{"cond_dropout": 0.2, "steps": 6900, "batch_size": 128}
Rows from block 5, named by matrix and row number. Rows with one number belong to one channel. Each number is 500 + 50 x the weight over the matrix's rms, rounded and kept within 0 to 999. All counts start at 0. Numbers have three digits each.
# convs0: first 3x3 conv (model.mid.0.convs.0.weight, 192x192x3x3), inputs 0-21, a 3x3 kernel for each
# convs1: second 3x3 conv (model.mid.0.convs.1.weight, 192x192x3x3, transposed), outputs 0-21, a 3x3 kernel for each
convs0.150:486513454493525575528445490547478520463471562599549518528443552537504523507437509532502525438514523486439461625548391441491495458544602425457515481450414475635425485402475593391487502372560555659528447554462436561538473517432532661443565437579470451525531528496455556417586590485483512454466503497469526523455496479563474608406493547432394496505552414418571494468493436505536543503522507489546464540484514501483423432531455504412485416526572516521533459518498518591502525495482448503536505520498492506478475511570442476494447480550533392493533476544534500438527516574489603587442439552501601464
convs1.150:509455450496491478540445460411487483453487487512538427450477454497482486531464478506548489493557509485542441508587516425526417479525504395494552470481452537537482412497476517546516536497580544460466452530462430452525545434557538437530384507477572495517500484561471486523556390461431511444534540482518554516556541479501507506515533538517469517566477489439546477495534496529496581562485464494468539429420464521530439451549585426549523465481588432501423444472551561436476493538415553445455585481522479442540468479455495533544483456510455498508550463541483552539506485610506508541473516526556530455
convs0.151:517481513467531430584497426536456519563567532473620520470508490436523581469538558527558537461545548623444512518482547563551441460473600528434460408443472459559480423457373477522476490490479480505414589549559527434482414405669524535481482440478550518447483509488517536485439488445564433488632675402480486506482466526520559479471468429507510518582483535495580562461587467476570536509502509419446565531517551532402496486496465562472457464470570512507539510527471516490488538495599589499457465466409522471523598609574563522460492548536501430496463498517493487502543541593411484516490583563581371521
convs1.151:446472439431489464529525478480431554547471452588492514500466543489559507452511502476425525463486469626468513543556463514450505432440497549681431512388496560550481517538493491503524585574387514459523452482500628449510452606441490420510469483484507492453501508500457605602429560557523488414611512515443375466464467492484456520516600409421470478537536603517468513449458615519470492526548518513479505501487466436516435449479547560529626586499545536484509541462480484420410496530467517476475456522502583564561519475554486575506500486481541487529559452565430479581445554478541461438465472443563575481
convs0.152:501485509466481481450542426490521526493550553471511443487578478509542519514440518487480540533568451412490544545537470490488416565619439461494490540474457468533517480549455505487428557442447567447492459582612483495581570523449512501493532561464480509531536547493509449556630431473465579516416510619527493472531525451436508542599525434490521460419519456487450494501544444505481493471458457511528442447620458514519532405549470436515436580538418544530481586531531484479511545584558486501451403536452546616610516518490553524462444561514460578450534519508492468541596487480517533485443514520435504537
convs1.152:512496579556510535507525457467452437479473549539477435483459534445524535512455459430568533497491440468537592522510471459431518498434455497435504496489547528505515541491522474570526530579496470553439457517485480560425473497423482548513493459442528555532530461416470520549574505495558494439477478474416469460491506443492536514555542513470513521521435446508464476475557563552563583477504524506512571483476517543553527507517574528488553446476415459457515457492542520521513439542517518428452494523465448469543467463582405454570489512606534472426515600543496556476456507571469564553421560465444594493
convs0.153:508548418507486466617483546498483473481430452482463449494527560467519515472517425476506617496441553519504491509416516635572498442491436553497519571563506553555497426513602439563545546602595277576500475536510522444493453474464498476508494508501476501467475559539442564566504628457546496479476530391458438491445474464376501489559436480445474562526604455501514487541502431346565512494462513543469551453386482550492469485452540444415416529455478521508561466460497559545552505480467630440539442534434467502405438463538460477552537489410572475519534472459545534492538497464595497489462578454477404466
convs1.153:517466473465513477600433570573550477478477512460505461501533474582491438519516489517469499488437520577543526530453579508485498560478484443424544501444488483585426512430489536453542523493495482469479502564566514487573554485537529465482564487415467494439526476463516544571567587564492476464524514516489435488502451466494551441474491545482490517496601452491460488544493513449594435511496546501535544526417510563540464563533442518528506521476473445469500569492458401537431410522532461464475535584476587462552482517544503439500572618490467491500479466578531470496470579490503454464512493529502485488
convs0.154:567441482508509556581363411436410442570410620505517388567486496578485438469493587435459524442560560507486464519600467548523608438562524460523440564438505590482471460520520462524432469477479488447418422515496605593389542529459521544536523493466528516449577420519487543516535499478483468671465463433543486536554527505520485477478479540529456423521451483525482510541475417526548521474563443414486524541530562476440435566530523507424603523506517475488395387459462462533514473460702528607460540550441561525564502457507494480479586587466458475569510451416448482603529508523510524489496499563541444469
convs1.154:491526444527530531523536598471536541517501528472511557476463475553463519453561504515556459448444498483499507460502458552480451482457433489585529563479509591484460536439491472577432454492511568509543403626517538462508510425535465481522525501607500518516456518471510509469472489536572539529558532526427492541492421494433517472490497513497555473556578541568439585507502513576487501486471474586456571518539606442478513453417455445456530524557512502460591455568452491454606418552500416572537514596476472435495535441485551591544496420498522527524513513405447438480467534412521479486478512579548418491
convs0.155:493455546465507513544498459541439517473517497485461565447520445483489449454491514517450547526528480481535564512366458500501517541524511454475534493473546461548590479540550547479493516505568509499442454452537539532437571531496484510451533491501547506459492444445495504459401472486533349522515611482495558505499512554507493402507471432506449564439513482597484540473546533554422501458513439473593443448470501501599541516552454503514530472548507499533533427448496486496565456496511425504442441436440524503526518557499513533546506556599495431528514488553501566513490451586447499478443577545429493554
convs1.155:529573449567510418508383793453470496503528541485549504560447532543471498592523467409522485467482435576582444413501453462482475564528451609616485508420527441435330574532498517422551443475474479523452509555362621385545449482516482490507482445463386448521431427545469571474449476539521559430503557464514483589488477584524519497532429453459597511495573425560556528522515541480428357510523540520429447458390545389502565556437526510500442453501466475444531453553480539485631513639491514596455422461580486479556486551446490594525512575484556529470596507370519449552527605437423478601497498499536443500
convs0.156:444443494505456448475556437471490474476391492519491428522522506521541509577512459506476533521545554457500589476495478556489412503485461407548557446546516454604509459536527512566448532503492508461515462477610557426428506549538506516485528557511500553494493520516512455487424421509494583490445527535503509500463575494428464525618539492533545479471455580439496458491454576454413599521455527620473502546530400427442519493523439539515492494450422485472492511514669580436539517485512504540445405445443417449439418424438428506535481510504517537571426553447527558483426515530474461455491601477433448577
convs1.156:526538543478550552407485548582486510481543527524506546433493465465466469449469508462529507535499468525462512498510570538447536506571496459501557577402568499500586457515580447457432409552484479434534495423495487547474445531399579518523523411454601504493485455466501448518514519481523494466491477571544481504444501446507449522534522515617460363527532383451477400505506488527466518554453434491490485499521453536455536524523561553547461408483510382500578637454459435497507396485578522512414523511444540551502565607533474475499586468551429531493457507549513494494531503561523435423461438511476467435
convs0.157:470487470470589561532618491422422472455557581501514486494504509421484455483543513608494511550581493582495516473650531529460477462499580471634514565522514469407508512562501599462559509500511507514482584489517528585481497507468480441552467523498478457552415468488499485476527499543503450486479548526614494505432453541512457496535499462573528399562460543429347504579481487493486498504445493489471487427533474501628502526575579437471497493519503496542494491490570519497453561533489497496436533572552491600590433486614516479580502582519510513562524545490465574473524520501534611516445540574535538559
convs1.157:502389519442493579428537442610461430472394566590590568500478565521471459519597478491457522555456446509513484434469522529564550446521522491512448404428515605478525514473592519528402398495476423412471467494501513466516524574545522500482542495394516519471479376521512487546581414453495527513473447548442509499485549638434479421421488522445430534559493458510577514488490476513449479424454528471510465428535566450659496607507562579460613498541511457483501422430531514414573513455535571452540487491461427479458516520519534480474501464544571465477457434517459611525460467395442556491499441503551429407
convs0.158:450480497440445428495487625523515401523496516459502540489577530534454440572620494534466475476527540424468526494498491461481410493426505504428491613518451594485452434415489529443514496506585525499505466453455462388433483454561574456479437588607488560590533508511561508421448483523516451530586473575526510487560532506589518512414457551520484518548562486514529492523595585442515525487492522446560529545466559472461456458474431473505530515440612458438465431416441447445507518511502487481567508499545500435514544637542537572444476548495449445459472511444493495552517499592503520483449441516450448441
convs1.158:430441449501611541386562475466556451513484529527437436528494517519508495447520533492439482534449454577556559560504503538452480514421500524511577461507445521477553504491494604526546575471509573508581492489502513404526443459506459461472411559520521559448428517478368425520397415611483430553407631468572613477375510421470509443462386533569539493521524457438460612482518463478548503525443442525502535386493486487530545476507546498570487475540512626583462418538515496637488451516485458495511520468566499508487476434518497513551443518533558519568470559452565487577552434493499541419593522506527488549
convs0.159:491503563413535510479613518619542530476560520553399453500464422460495474586573515452420528512510569588498523523489503508487467468478545515455505443536554472472467401465524455508542476453447520470562469520449493476389509574666551504456502475470503525480525480471501519565435577549541629568450476452548485469481536474511469492414454478426490566466493484563504467572499426433440551568434489572513550455499474464518522476487504478496596435508512505470439465516486528575460506509509500447505549623502643634533434538410509450479450531600590483522535416522421493417481545521441453494366558595480432409
convs1.159:546442575516488603490483514470531472455512496472472443575532463478492498536518500536564555413487540514528417504537570508508484499468505447439481522512465528462492510573524456505476457513488632529531533506531459551543494415455544505491429422519521490515564486520491506513481514562480444412456523478518468520516536506543442463510470539449500487525604521486554562535448559573469493545550515477446437472527480549552511457540492438500533441541455492514536497538566499496487528448429483487602533501427419434485542524510448482461543525465472497457508504426579538523465513470489485474536495564494530532
convs0.160:502567490492598437476489542515420481506451490487510591459488558447505540389503501591467499616476538601583536466536467475490492508605475583561525454564479543466481547459452417472434492532458465523492447551589418511528550541501535484440465500405530490434461504592503522506500557611426498467495476478492474504494483503429500474400455454474533510526522566584600485469504588452480406430483608467495485477516430621519437431440466532562474428489518452509500519443521500489546534499610550508492492477519428349548486476598517492483431459475430557475418496484556523444470524489501564481495543443496448380
convs1.160:527552537555483560425503494532527481539486495526464517515579552492577514467468479506466560454414522506485491513455417443404526484395527544532547519465490499578467503523544556514501478517506556528481529511501470495465389506471503465474459435432434514487442488485476535485559535458501457526479555509445432530502490497492504551501459569455507490563540523553529530437580531505530444502449514489519559392536516471475534507461543514456493514541539506470517513468485554485537395509514457424500499533544576499508524522523453413551481559583487487517552585555568471484506465500514494425507522486485532459
convs0.161:483439589468536499526498549499544458416545530512523519577545420515504445528476496489571423551504547530435510462525507524455508521595550512507518563475482478582439558484505488495544554489497549392580492487467420534498481524463472441329473500449572523384488405613562446479368573525465504549449606433501489464710512504540552515447442549533473438461563463441506539529410517432525541455474466509471523508483478398571503424560621473567557459445430530438423479518509445560577607456511461456502433595607593501582418483489475492445436457495481524541587528559498427495477513540508471556462552695581493438
convs1.161:418456472531531524510568467522433406459470543520480467448518528517518553555508467501446454498547463523496452617557491460476426510478534563407501523528524567565600473462518458444541483476523576514547435482521524450408531517568580500516507451481493480517512511528486543447539437558424472500501495495560472561500487338440352509504521513534560495532491410489544499545513480453442566485460601506481520474441463498560555425421492383412474471465520521516524516565504494485467451481470511479489526470470474527595473549526487493591579478483486550478480437552472481534528576539481490474451477515467459507
convs0.162:507512494422556530494469486509516503432462457458496514527503450514564542503524547560476430433526629485429488521568503477532463434460547512437501484446481378648507496580546410457503469517517502498577463574561361604386454468499540436495607520609445470450459492490529438505526579522489513602653449490493440499560589518544493402525544492485413567503503462492478443486567442540487496449505495599529597508396569436492619443459531577539483400439522451490490545524545442451471508418466520470510483627615511484485449494577465456498461579444583531522490410517531466522497508511596513465461549473464509458
convs1.162:571435505509408549499485556477542567500476496480449477413453514478565574483484508513423543518543506546484538540557556461482534541491505497533517476493545512383468586523501614391421455447536488449515508517529431471471520490505478372487440496537495558616467536515556504500505482446428448457526441565515503630506469513467551519587469458447530497489442440361549585522428517536378454413539481440486442510518511368464605421490569620414456660563562541530617662456485584445566505419478483439519514455501491511530373477569449563542559457519573458530430543548527478575502497482429432570487474517580466512
convs0.163:551520465469476527491531436495506528553543536569557461445482545543477530570509602530585486458491522447434529575444481483446460605434472441449569450411516538419431491530572548475495547499441492527545544460532491594387528434459534576449495631520502481519482510554488494527573359521431490613567596501439475487430431499525447433581502527529514382550585447460455445489515533481501465470489486589379659460512550425517523571461469497508502527501446434491532510488479524549500446473515462515470451467529508441520633578646441419481519508507447507470501483498376508561475502493399467475387544504586544556
convs1.163:481442492483562445509516383508439565585532493572568506487511477522572483468544485549384610509525504510431445526497604484557561498480501465511447473513505519549484550470464554433484497580444411465501533501425481496429516428571509517548478509414530558451455480494480447521535456426399472547478482482516543495548479510495502547512500474521461415422540403456486557458539541504535482497425572461569452563504544496549506595491484463478522441477524486439591604588548509524482489498498533546548480468499524522529476442516545484454437573447461610501471418473433506633474562527476431527510453423428513445
convs0.164:514566627429502440452530493445515498546433545568532414493454409391448555474440464522507562532545536444532468488548569485448539461478616574532482546487639482548442474497542468505543538565564394358694512477436507400498522491479480483556486424594538514512472450512510454456483471631491394400590506506421480501434473489489471510466467496489552499467577393556456495547418462482517616468482438469474416436516510539555459574560515508587505466460448516495517502564468571414554557566491457586438502594548436475505477498518522479495471519519488582491542512467569518547472526483484539583437554450428415427
convs1.164:502530568512444498487435473436513564540451405460449506527580469478540586585453483545516561409489487431497458444546539491559525457513455426485492389439521440518488498499380486523410534387524560488505536521466479613574543423403478442568517456508451540533499659625458465482561563430514451535501488530522436447473563575480497473531462501500463527546523518482525547478526506554490472540493522619492508495520457444537530516442375530471493530576508501493508519432533654460587440405466473540416530522490523443458510440512528468382492507514458413544513552569473522422626482426469600527560447566437474534
convs0.165:543432505523597537483424525442475530585538522495506481612538456421461468461462536452541492540585428490466476537586539620442432550534674503368473458533579454430519432547500531523599481536544341437513450550497495487391489601543552584471502501496507469476495465553497481514488458547428533610432425484436515524487500484497499478568527517517438594507525557524551536617535409445529480533460537591492470551511578510511584599428508482549601587516533534489505545398494494505427521586465493534424483454432450511430421507430514495571546390455580540482504493499462597453476522484511439551551422536461488448
convs1.165:593504513451466492456504462507439639421500477603632555496533487508513435470504519512452495480416524511473463491508519508497423451526523464672401469460459424455544520457426458493521499448464544490426501482434550445472469461451530408476564496486547502469520555586658487435475591572511451577481520525467465486439467482649375503487693487472420523519560553569444418455494432360469496473546397448534502428512521498527460518524468572420520497528480507526598499382463467420501487480517635533487551468453519501551456624509451647435559440475435482634498540390515527501483534419478517500494421588436535484
convs0.166:493471470523542479503489487538468446542546350594456538475480473451475489566485482527536504473494491488519561528425570527384429558480491506470420439422346564587420549493519443596563464569537513466487544683267569460608489428425534486464661484478475467459468469494477523434503543532459469392569506499530567531480503504684531515544459504473503579526475575491488504519522363475523445459505539497538406426518486450437476537487437444469480512418569544577486399476522538425513508505512512492492507569452494617575399515502548481459516527418501501432468436472491546416522536506553463489611432469500425449
convs1.166:556530421477570472498436497486502599528491510494545447480518545507403491374629554507490430487517452523389449465444445523521453548490503541528616642472499560508709498525332475464456450415528509494487425436539502559462523559502562473492695495465557403562455466436494444475453376489415487488528564522505465536461484476499441577439454477530458448414527511471532468499511428507428435493506480488497466632448492528574531451473466429497551500458616526445568471413467446510446499399503479616507541533347567442570559545533646492524533461553533461443468517472385432547561506563522477416517504473507507577
convs0.167:540508464547526355447547537441514421510575498502605486514537648451589539513480545506438458493525536523570529532579468372472555493511458486527409442542456488493445501541508524458574597545536428481367570480431474495508557425427508510490494468442505561426480537518406433453482481437513489429470448527482525528521486507478410511497466450517448508433517548551523463452426405446477350468529579544408522571536517592488534491572462504421396539546489498540485438496603459509489572437465458461545530514406488511502513480542423450460508594464467532484537543481531506463523519558489517476494547457484535581
convs1.167:531581523502443573539444587459510542526485384506483487483509551433479528495413426519461431495474477557489385498469455468419595476490487472518425545476575517574494557549484573444504446466441523547543502555448585526524473469617506478509522484546506513583418507535484461570541568451483556573529517560476513444552479540523512449452501460568520446571550510474498563448528501512514481498504531412604555477519527394468498531512559533474512468551540534436617497433438485467455476533459465500500495459541531521564537555535559467487517430454551544580374396431490505530467468513595527528375490460509462451
convs0.168:487516474522563587477455507439471326527520555452444435507442508453515465499465508474529450564574505451482513388470510523462517455469533538513470539361511563543402539536436424587524520482444615507527494519520479501578496451512488516460465448504436468438533471480573532474536515544457451444374532566450489461561468492448483502479434431455470547492497492413557429515494542548582507538526460506422495411588594518462553476532491513490432596511426526521483552424485541453442456433479520500448528485392463478347568540457434417439515442513491501489496463505543528479468382475550482577409548537397523522
convs1.168:436607575460486502600597417507539511442488524542496502547514521506483493470455476528522521459477408520465435481534556472529471458510517453484391490523483479523469554494471486459508515520556569499508482441513488507479474523461499457494491541560482519451485484516498535508431514512486496530426512497488534547535509534467439429489512487448496448408541493504492486498418533522410557459473541510559568526474459529455402471482485438512583470523527447462539631587530463491473550515568551504486482517484565533489640576568486501483523564481455541499515474489480501489474584514481483485499414456478523453
convs0.169:502540429486517484511553475536479511481620554489442479483503517513555477489445466489487541503498551517529420513465486543397504507537487520522464520368536499523500477487495530550458531454500527424513431772398534495510489553531608375479543489513502471491541534360497487496518478493484427582484532470456459530510748519489452533492509407504505407553451438495437516491545398456483514510506482461438528465447451542442496489424449522588513487488488488601503506502481459522571519452480507486447470589563483489581510480453538459559469728463465435525476545542457534534484459499538483559453421458489480503
convs1.169:529540482588390574557511489503416541521721532482520546522565510515390639524530463500522485458470549490551497495442523526505543619551502518439509588562535568514468530490469483338533579680535482491537389774428509398552519444472473395507448554507492494500530529452481439476510483507410670446475513531504458466469613412567529473520482515545533465512526507516528560538552450489583519526507520505499503537536577513472495494360391519563530504505614588336486411592478508518546523627461507493509496503502462522516422507509513504500521496443487506457508538500542458529554451508503509555552337553507479518
convs0.170:553453461510506413562495548418477518482490589473597571539414461524478514457429459478513566504521449634570435407443551512533484536505581500397414510453504494563436540502529514533494458469469487505447499558450507603438490477495553455415599538400508463481522472551461537513486441573476458547448479530497522495439532548583514530548481529470540484470444549488466560468476524630469500521552493473501490448494536507506537508526435587500507504497490464438513508556508515465618443534494467540521455545522497562508447512507412494533523455474600520506484473600523510579434494470478436406464589491518473442
convs1.170:516553524456472383530445512532504444397436512469427431572527498600500486374562582516420458451505302488527489449509491431452421543532474526519456576561496496478568514577560472439411520463378457432538420402509496484447535595514545402419648558455455394548495402548489546507386561547483468544507512486540442491380431412551502537456504517521529491456467411551473511459450438533433486443476487503444568535523485571510495555361431479512491423497453450441490502636474445433412599429660460502497460437452516413451544506484486456559537444441486483581522385375458334422508498535496531461579504420444499489
convs0.171:498599433493472507473481474479495473467515507502372423414510532477461464492500504439472424491554509466422486530510437541474507445514389476597601481580550592438528474442532471544519522607515546680503443471455534450472518523532476440495458432393492425476393429455578446540622505418538471457563572456430483504556475446382448480472460490405487570407364356510475566520507512571562555518477412512447475531473468544412451616552428520562552483441526566462452691578568525565476466510610529417495533488538445517526569557603546519510496427488487490480521542524487495442510388448481542499493419487576419403
convs1.171:500520483463509485448452573533488477549431475453478484559536526523480480547567573595525517438562432595505532523489549500516581520555567489491451543490494496512495493402506522459516371555526449472572573522581430508508446501420530486493496590502504442508540643540549507500485466471532523456545500473515495459507488504496532518505535501374434525474525494462523567459560561454523475610505553514522439612512500454504551488436560494516473487493498539494472482457429633504491541485442623508508355486485508505438442444481504579551495505491541446557509494476554538455481497512478529502483542538482500546
convs0.172:483490515453528442460419441567517557500460464474416471466558462519485532464470525397590495414388434469496470462484602495539525445513512506544469458519481522506486478484519428543459465479510363468638361460451417501462425563489554595510450564398450470469437516513438489486513515504522382571460511589515541503596493455445433510392603588535486488439558535480460496531604453475461507568620541519466442483503555606491555455448406566459435396458484431470513483510485494509482491494550410488510619591531566662465439456480462455481518478496602496496473502500494501480485450413516517518513484498565569456
convs1.172:498504486573480459554522541424579462578459443458335473522580484466518538481438553506604491442539487456483562485564601490574519453532464462496515452492451504415528502491448492458504420377499472500592582563561512579541563520446482479523506527443515489506472434594560469521518461557420456457431581599481441530567454411515468457514407503482495472420555536529540507490546404546395473487553508512586419484445438515425526517377513511582518602631452558491475472480522536545580498553511574521421416450496527377481479535503507484542512521522469567519519598450556519426510427476444455460469504481504515444
convs0.173:449458478481473496465464494396480430453442537527458445548529461566487425525607561437428523403467472493460518473613460470535374516474491576498477508467498461555577514506504457408436502503488522460576415571611469527505475515441496451568439484398520484486496509547551549481612524471407490562477479556382391505470581478525561475535529458478604456379479500490500520447534527577527519545500544435549474464465504499489503620494498552440564462483478450461457527508527458604474503525421497519475538481552483412452404470430567479461530571460589500426550501491458367541539504462575474564496578449526396471
convs1.173:482569545497552503447584453521485445521386530412424526490490522511568473428546502546446504421534531472506568464556491460438498455548520419471527507472537518433419494506539533505543484470502474537502495465431436557463553497529473478464634499462525537556567572608503525452492514504524466553508511499489442507549550583500524545450445522492428626486472483532545463536476519567526436472553456522550481519468452528487486528454443515544517453473498527562593469532499558501412508455540452436552505492575545487484506549567512590567564531474549565427542490414518441499546534484512520510513501477477549476
convs0.174:438471539489511501614493493530547419547450512425619505571529453608502508491446442505424519507629536533533445499471400543464510443561488568498327592555455579594511553479552501520499504433530389493452542539495497411588484564521509515453495449513466437451485491490507408521490498505401465513545509516507504503556483557504428522602391578477580474494552413505449457465475550440490482509495519406455583478594410450514420416465472471493507540550490488534564442469514450471534583487406487600540574501479485590556436560418519460498547548442525545481490468432477549438435540470546477512508478500533450560
convs1.174:452526509533631495457530534529456553535492493492520554558553480502495503475399480426495477476450509483417515553498568481510399485573465624477574577459415589420497454490432453505476447598524546573594504470466469589532508492508552465526555483487556442585526518492627645467475476471422500513498441476552448464500464544427561466530570602536475490450495482573462490563465394486450557516480553523486484580549535614418508522542559471576490520463460465458459461557466491501484522505540365551458478523530508417502508505519516419590476459456518506545546466523504505484488523538484522477505541457448417501
convs0.175:501486509480429480562568478500539509520557470497485453499434429535441443473538534518502505438557533395422472459501538466439454414455517522431390525486513494457439590458616568527523485548506533474375501437457511554523516439563444568421515596494504495557483508456455535513449491570622458387475601488520496548542530522477554476478476437480458501449478515448500494492531481458453521527507478558497462471485546419469499475559502554519411571537553546447507430482483479491491484609442452599510642562435495445470617473469473510520539546521551457492503455503528509446517503540528459490448567525498483465
convs1.175:414429514571613556495526523496634490484516600425465553441419489576510521427513620439451486508509501493399437456399478572481450493476480537447606527515527561564481519517592472448508342542531503450478507383500442519560544501551482526501531481520427487550485519597600569623474453452500481510475485425531541454486510534389500426475430426513502506511454441575577548611455476510480415511369528471460417553526503523488550431467513444552499500481525528541490606472550511478461526390452540498404609566471438543497492497552552420448544453438486514547479479431539521486451432506449524406488517473475548440
convs0.176:561523533454489547480522506530505517453502446630494411541516513522490546592497614515475448484539423554549529522469496472630527449530515506546458497557363487398611389587606453530567527504538517432505479452468464465535442553504483536522446479594512503474487453481526480503538444422464517370463611481578534514520484551526456507490610497485497534539487530585437488618423388475500459540459554535487467499457599457519609515459460396471520484480657591509518544419431447534492522512514498442480513511479504462531509526623593480484523503495554479514560532527506508464481463575524525463482556518437543465
convs1.176:400449548414608515392581566490478565447550553535505495406412448507403393526506418573521442450466527531480640424360478604427554524458536476573547466479543530397502552457615588484425598436482497581451565503594450572520537519555535521561512519502537480440426530601491523497476510484416478492386572447444532449468508491475512489459510416534470486448565485587491458569501522573512423504489619481506539472508518490450435491527515465615545466540542478493552452513470601464473544476460490447493499503528477483558488481498548496525571412506521344573533452527521467476430517461434461562456521532443570594
convs0.177:398470474444447462501478512433452482578526445475452498536498452552569486480493425503385539384455484432397507498431570488468545479512496371472457538606479515563536485398456510414406484499462507493487598515510558574490405484510525518425516481505481455475529428437465482455589541452518612563548522559488474479505467498519475464427454414425520450497459459555650597485527530426525541459587556410486481443405498583558456570483598468491517550481468481529518480443491512484462549505522592596566443460475503629446466484511500552481551511461506638468425480480495441515493535532584480477502497531515602543
convs1.177:493518493640504501528525568598513581560580417586521603481502596552408548470462415418399498564438559461538412420522450447494487493500393519516544468464549439476486503501512591526430528502527474514460501534566466526522505510517558527460557504599487587536475532516495600511486527529466440459496433451455431458555488513473555487464491568451454526609497579560430506440466520489418454493526487444466575540501418475433456459479494453440523532477468566477543499470505446484444411564446486435487476491572473518501458594484382509520519422452484510425414429475382430499484509540521487450517458481488493397
convs0.178:520492514514537592529485433542539550499539488525469556530521532583448525533480454569517476456493468430587543451534549497481495461613629566606539528490483476501539647482442509479477576495460429532474500495507475587544528520567523492545534550466491449497508476544554523534544499414472507511509491562524502508471512531540472501475480510483461460437583516445566480564536424462486489432444512460442606512581578481577426566483402512524545600469513541520467484491530432485449499503625507493508482578488566577511504465461430531510510467522503521512570516539525499486477452457651487462526491538458482487
convs1.178:403498486509528506557562486480433578395464543539540601473508509484410459569453476416566532451456508483509459654530537430530445494513505454469450486480448409549504625506480496486471550587606413534450410500540565531432524456464411523467483463599486581553516477607545585517537380491470519512523463490504473470497487481549466481601469475519497480573532472611562556506499477486512517424568489456529589462486560416537533538467516623431493456544591392438464421490541804544621483585497461451542443575573504367388581525516492524527572463426547379459566552549437627411475488538490535501453414408502467421
convs0.179:526499438520534486546438464379508417540560451535541562556465521519450534500530485498495507454549507445520455502457468399518545616518518461555480551454470537448534565672465546523434480366387469450573552488493555480499442534539488512570506515501535482475443604387438516466274543485431465507488438492485471482410537491413481488549503459535471545596566490533584494461565553552506490528534516500455461433476454481471528451433468540529581514522424536627560464530566521577504572503477460537562594709582508467497474480457500544485602554475534594492469398476481611476510518478360544578431557511423534503
convs1.179:425413448470511446471504456448479446527497528477499576546504465438524532480516576491451503489545583571609496453532457577467467588557623517490497439521532471491593463542525505457448554522481528496483449466417491465600519567523473437566490549506549421473542483529453459428542540484482507512537544486529494497547582424480385455416529416529462471536436574499473478474498471493456469584543481594515490486533529531474568568531533587514580474399440489379507556549562557431584497475461548472434497496484473466428487505476490506506507456486459437492493531466498435467472509522542517459497523555458461546
convs0.180:596550545507489568549500538493566532545458472444484387385479545444489621482504480526471453454476517613449459510502526562573492446527440512419499524565522472525391465487502468398413529450426511563332572490411608481439482451417487480471526486402457542489500528546567533474627514467421477412408528479522502495461539489481534491543410445435511500550551440487600568417532427499572531499476578499504434410425464469475475554507425570527525583511501490516506565522508597565484496456527582418425462504562581485524566508550466513548493529504481517489500489466464522514503432507575445380542388552460467485
convs1.180:450438471401453404536447642533429568558408510512506433497503487483520489437491560510490557490607381472528497599661506473570499564477504558578512534399535511428421559477504467477561528479576525466484520572483470542405513523392441579465508552566519439400430536555462513420616515512527513434463569414489606548564451508590512507617510454578456582475587537438421480456460411436546411568468572593511516501543557463479484567482389506546480514445479468425590545422419460597518402465508457445428520493538514550416497473509515463470584439546503456521670487509532530546553418507431452480430453403456465520
convs0.181:525465575498447426630609486450463444572649507481598523514494500439523506507540506525517545432431492437462474504485492505389552492462508486475499490508491470554535487558462492549394510505451441473532593552518472467545500524488582561495537518469459465496535537441517474485548519555489516476483511526515530519466545509455615553474518534466523541434474575517575486441518407498472462486506478463515562449566556592498476465498473494500551494547501500468514473435493443501472520587506470559489444429441495410446486410435482491512501547479487506469463450489482511473522518472433506434490495487467472511
convs1.181:499464413470521497400545521490491512511484505509455545548506508550517512536600494528553525487566507500503539537458492545534516526516497514501546439512573476515524529452570522465561476453475481455500573505442486477498480515452472471432418444469538511445564597480502522467457570500448495561485548560462443499440474497459465520497571571435445550489456493566580527527478523594480539488551522512477500512461509423510570440533508492494431466530510507547580482517486528467554521505536588498514510523508533580546449491532504483523493439538522437528554533483546525471508474481511595568504516577508535549
convs0.182:481497516557541445513539468471549513636544497530584545500503481561587507528521478586596664574505578563621599499522510564533402495587480481485474526590532466513545524490448452376388457487525419557523664547402601585560486483498557458616518512541505437499518563457540597473478451539454591590498564501477537505431511523388389463511524589476459474487510527417520468585470441428501444455517559469574544512476474499537411491512480448614517504462409466429566497524513506471535492470476546444500569517357419379432478476395484450487488441505565582542486536517562521520459527500502519524505458538546521632
convs1.182:483466476523520544514536499481532488553530566454450514470439437492434471555445488477515459454482516436455465522489519493428434538481503467507533529484567450512547460474537480490424477507507491469458463413525478468424487515488474540560501457531539460479501472450508520542439500496463478533479521493529574562469553459487492511505572492452472564492497479584576516606574528517515488520470538538483515539460512595463487469505508548541487509447516465559527559575492555509438429581488452535500501535434542534577493497505519460492496522454545554495483515501463502497516526463484491439543452449484537447
convs0.183:544493415513452494550475447511459509410479468494428427518508482438462538544539555473486475554550448525464506568506447652505490436418437543448438501389476597594519514541494389556495535624479535489508558431396528534602454469477509393530499464471520508531537512508462515464431438559548468487490547536470551462485520516497543515420563522432427524466545517435499438621556595442487430521524544462604491522454568526513477511573479497535423447469445553397500592546538417463455411481453562582483435537476439459509535476502466502471508493470498477514475531489514467445535532475521523505476493545560559522
convs1.183:562544471527569496543464419416508500561563532535596550522503447513513471532508545526496476467472423463428545478455536436520439548539480491452428530571493532597450450456461487472570560489568500462617423472457444501502488543369528561514470554463551477455506612492454441506534469429504466484484499534512504490548567493450446516500433518452458514537442491438515506547478515463567524460560551573415457484487522525541515559589622540493533508493522481500513593583510497358377538544619615622515538585550504569489556508529422482494565404465506457562520464502508507473499439583501446455424402488439452515
convs0.184:519516555567453530596480511457466445486505473510434454442477508514505458609620655511391556487485448488523433518437506491505472478438458437640446447540478467536535507511514470563543478549509487439522427492526480589348633535580537447462545587532421531511500523463536486517518475521432509343476459448526478512508569533393490532539445489491502499488587539562536479646497551608426508473517529447508472522521476457564464455517540565474448556435464370545474517516553442440501596509447522514419295394461438649612473592586487435488520459534458445486464499578515524527548466546470515425464531449499499454
convs1.184:495553627544447422500429494485559417532486426535457560461498454433465571560483560505492524498499461509632596379474533475458514464514513475507632446549554503405537564416521509435582538434503490525515482465575503513557535489531404478474479479336463454521594477495589605566651463529513464493527545500473455458548394504489413409474441475555505501511483536606541508405474481389512542539452585504512509381548446484535471516547527509487500434526482566476513570493504483505584528480494515549448477527508533471451495415502418533556554472535553571586448535489501388435466487421466485477517521522498509488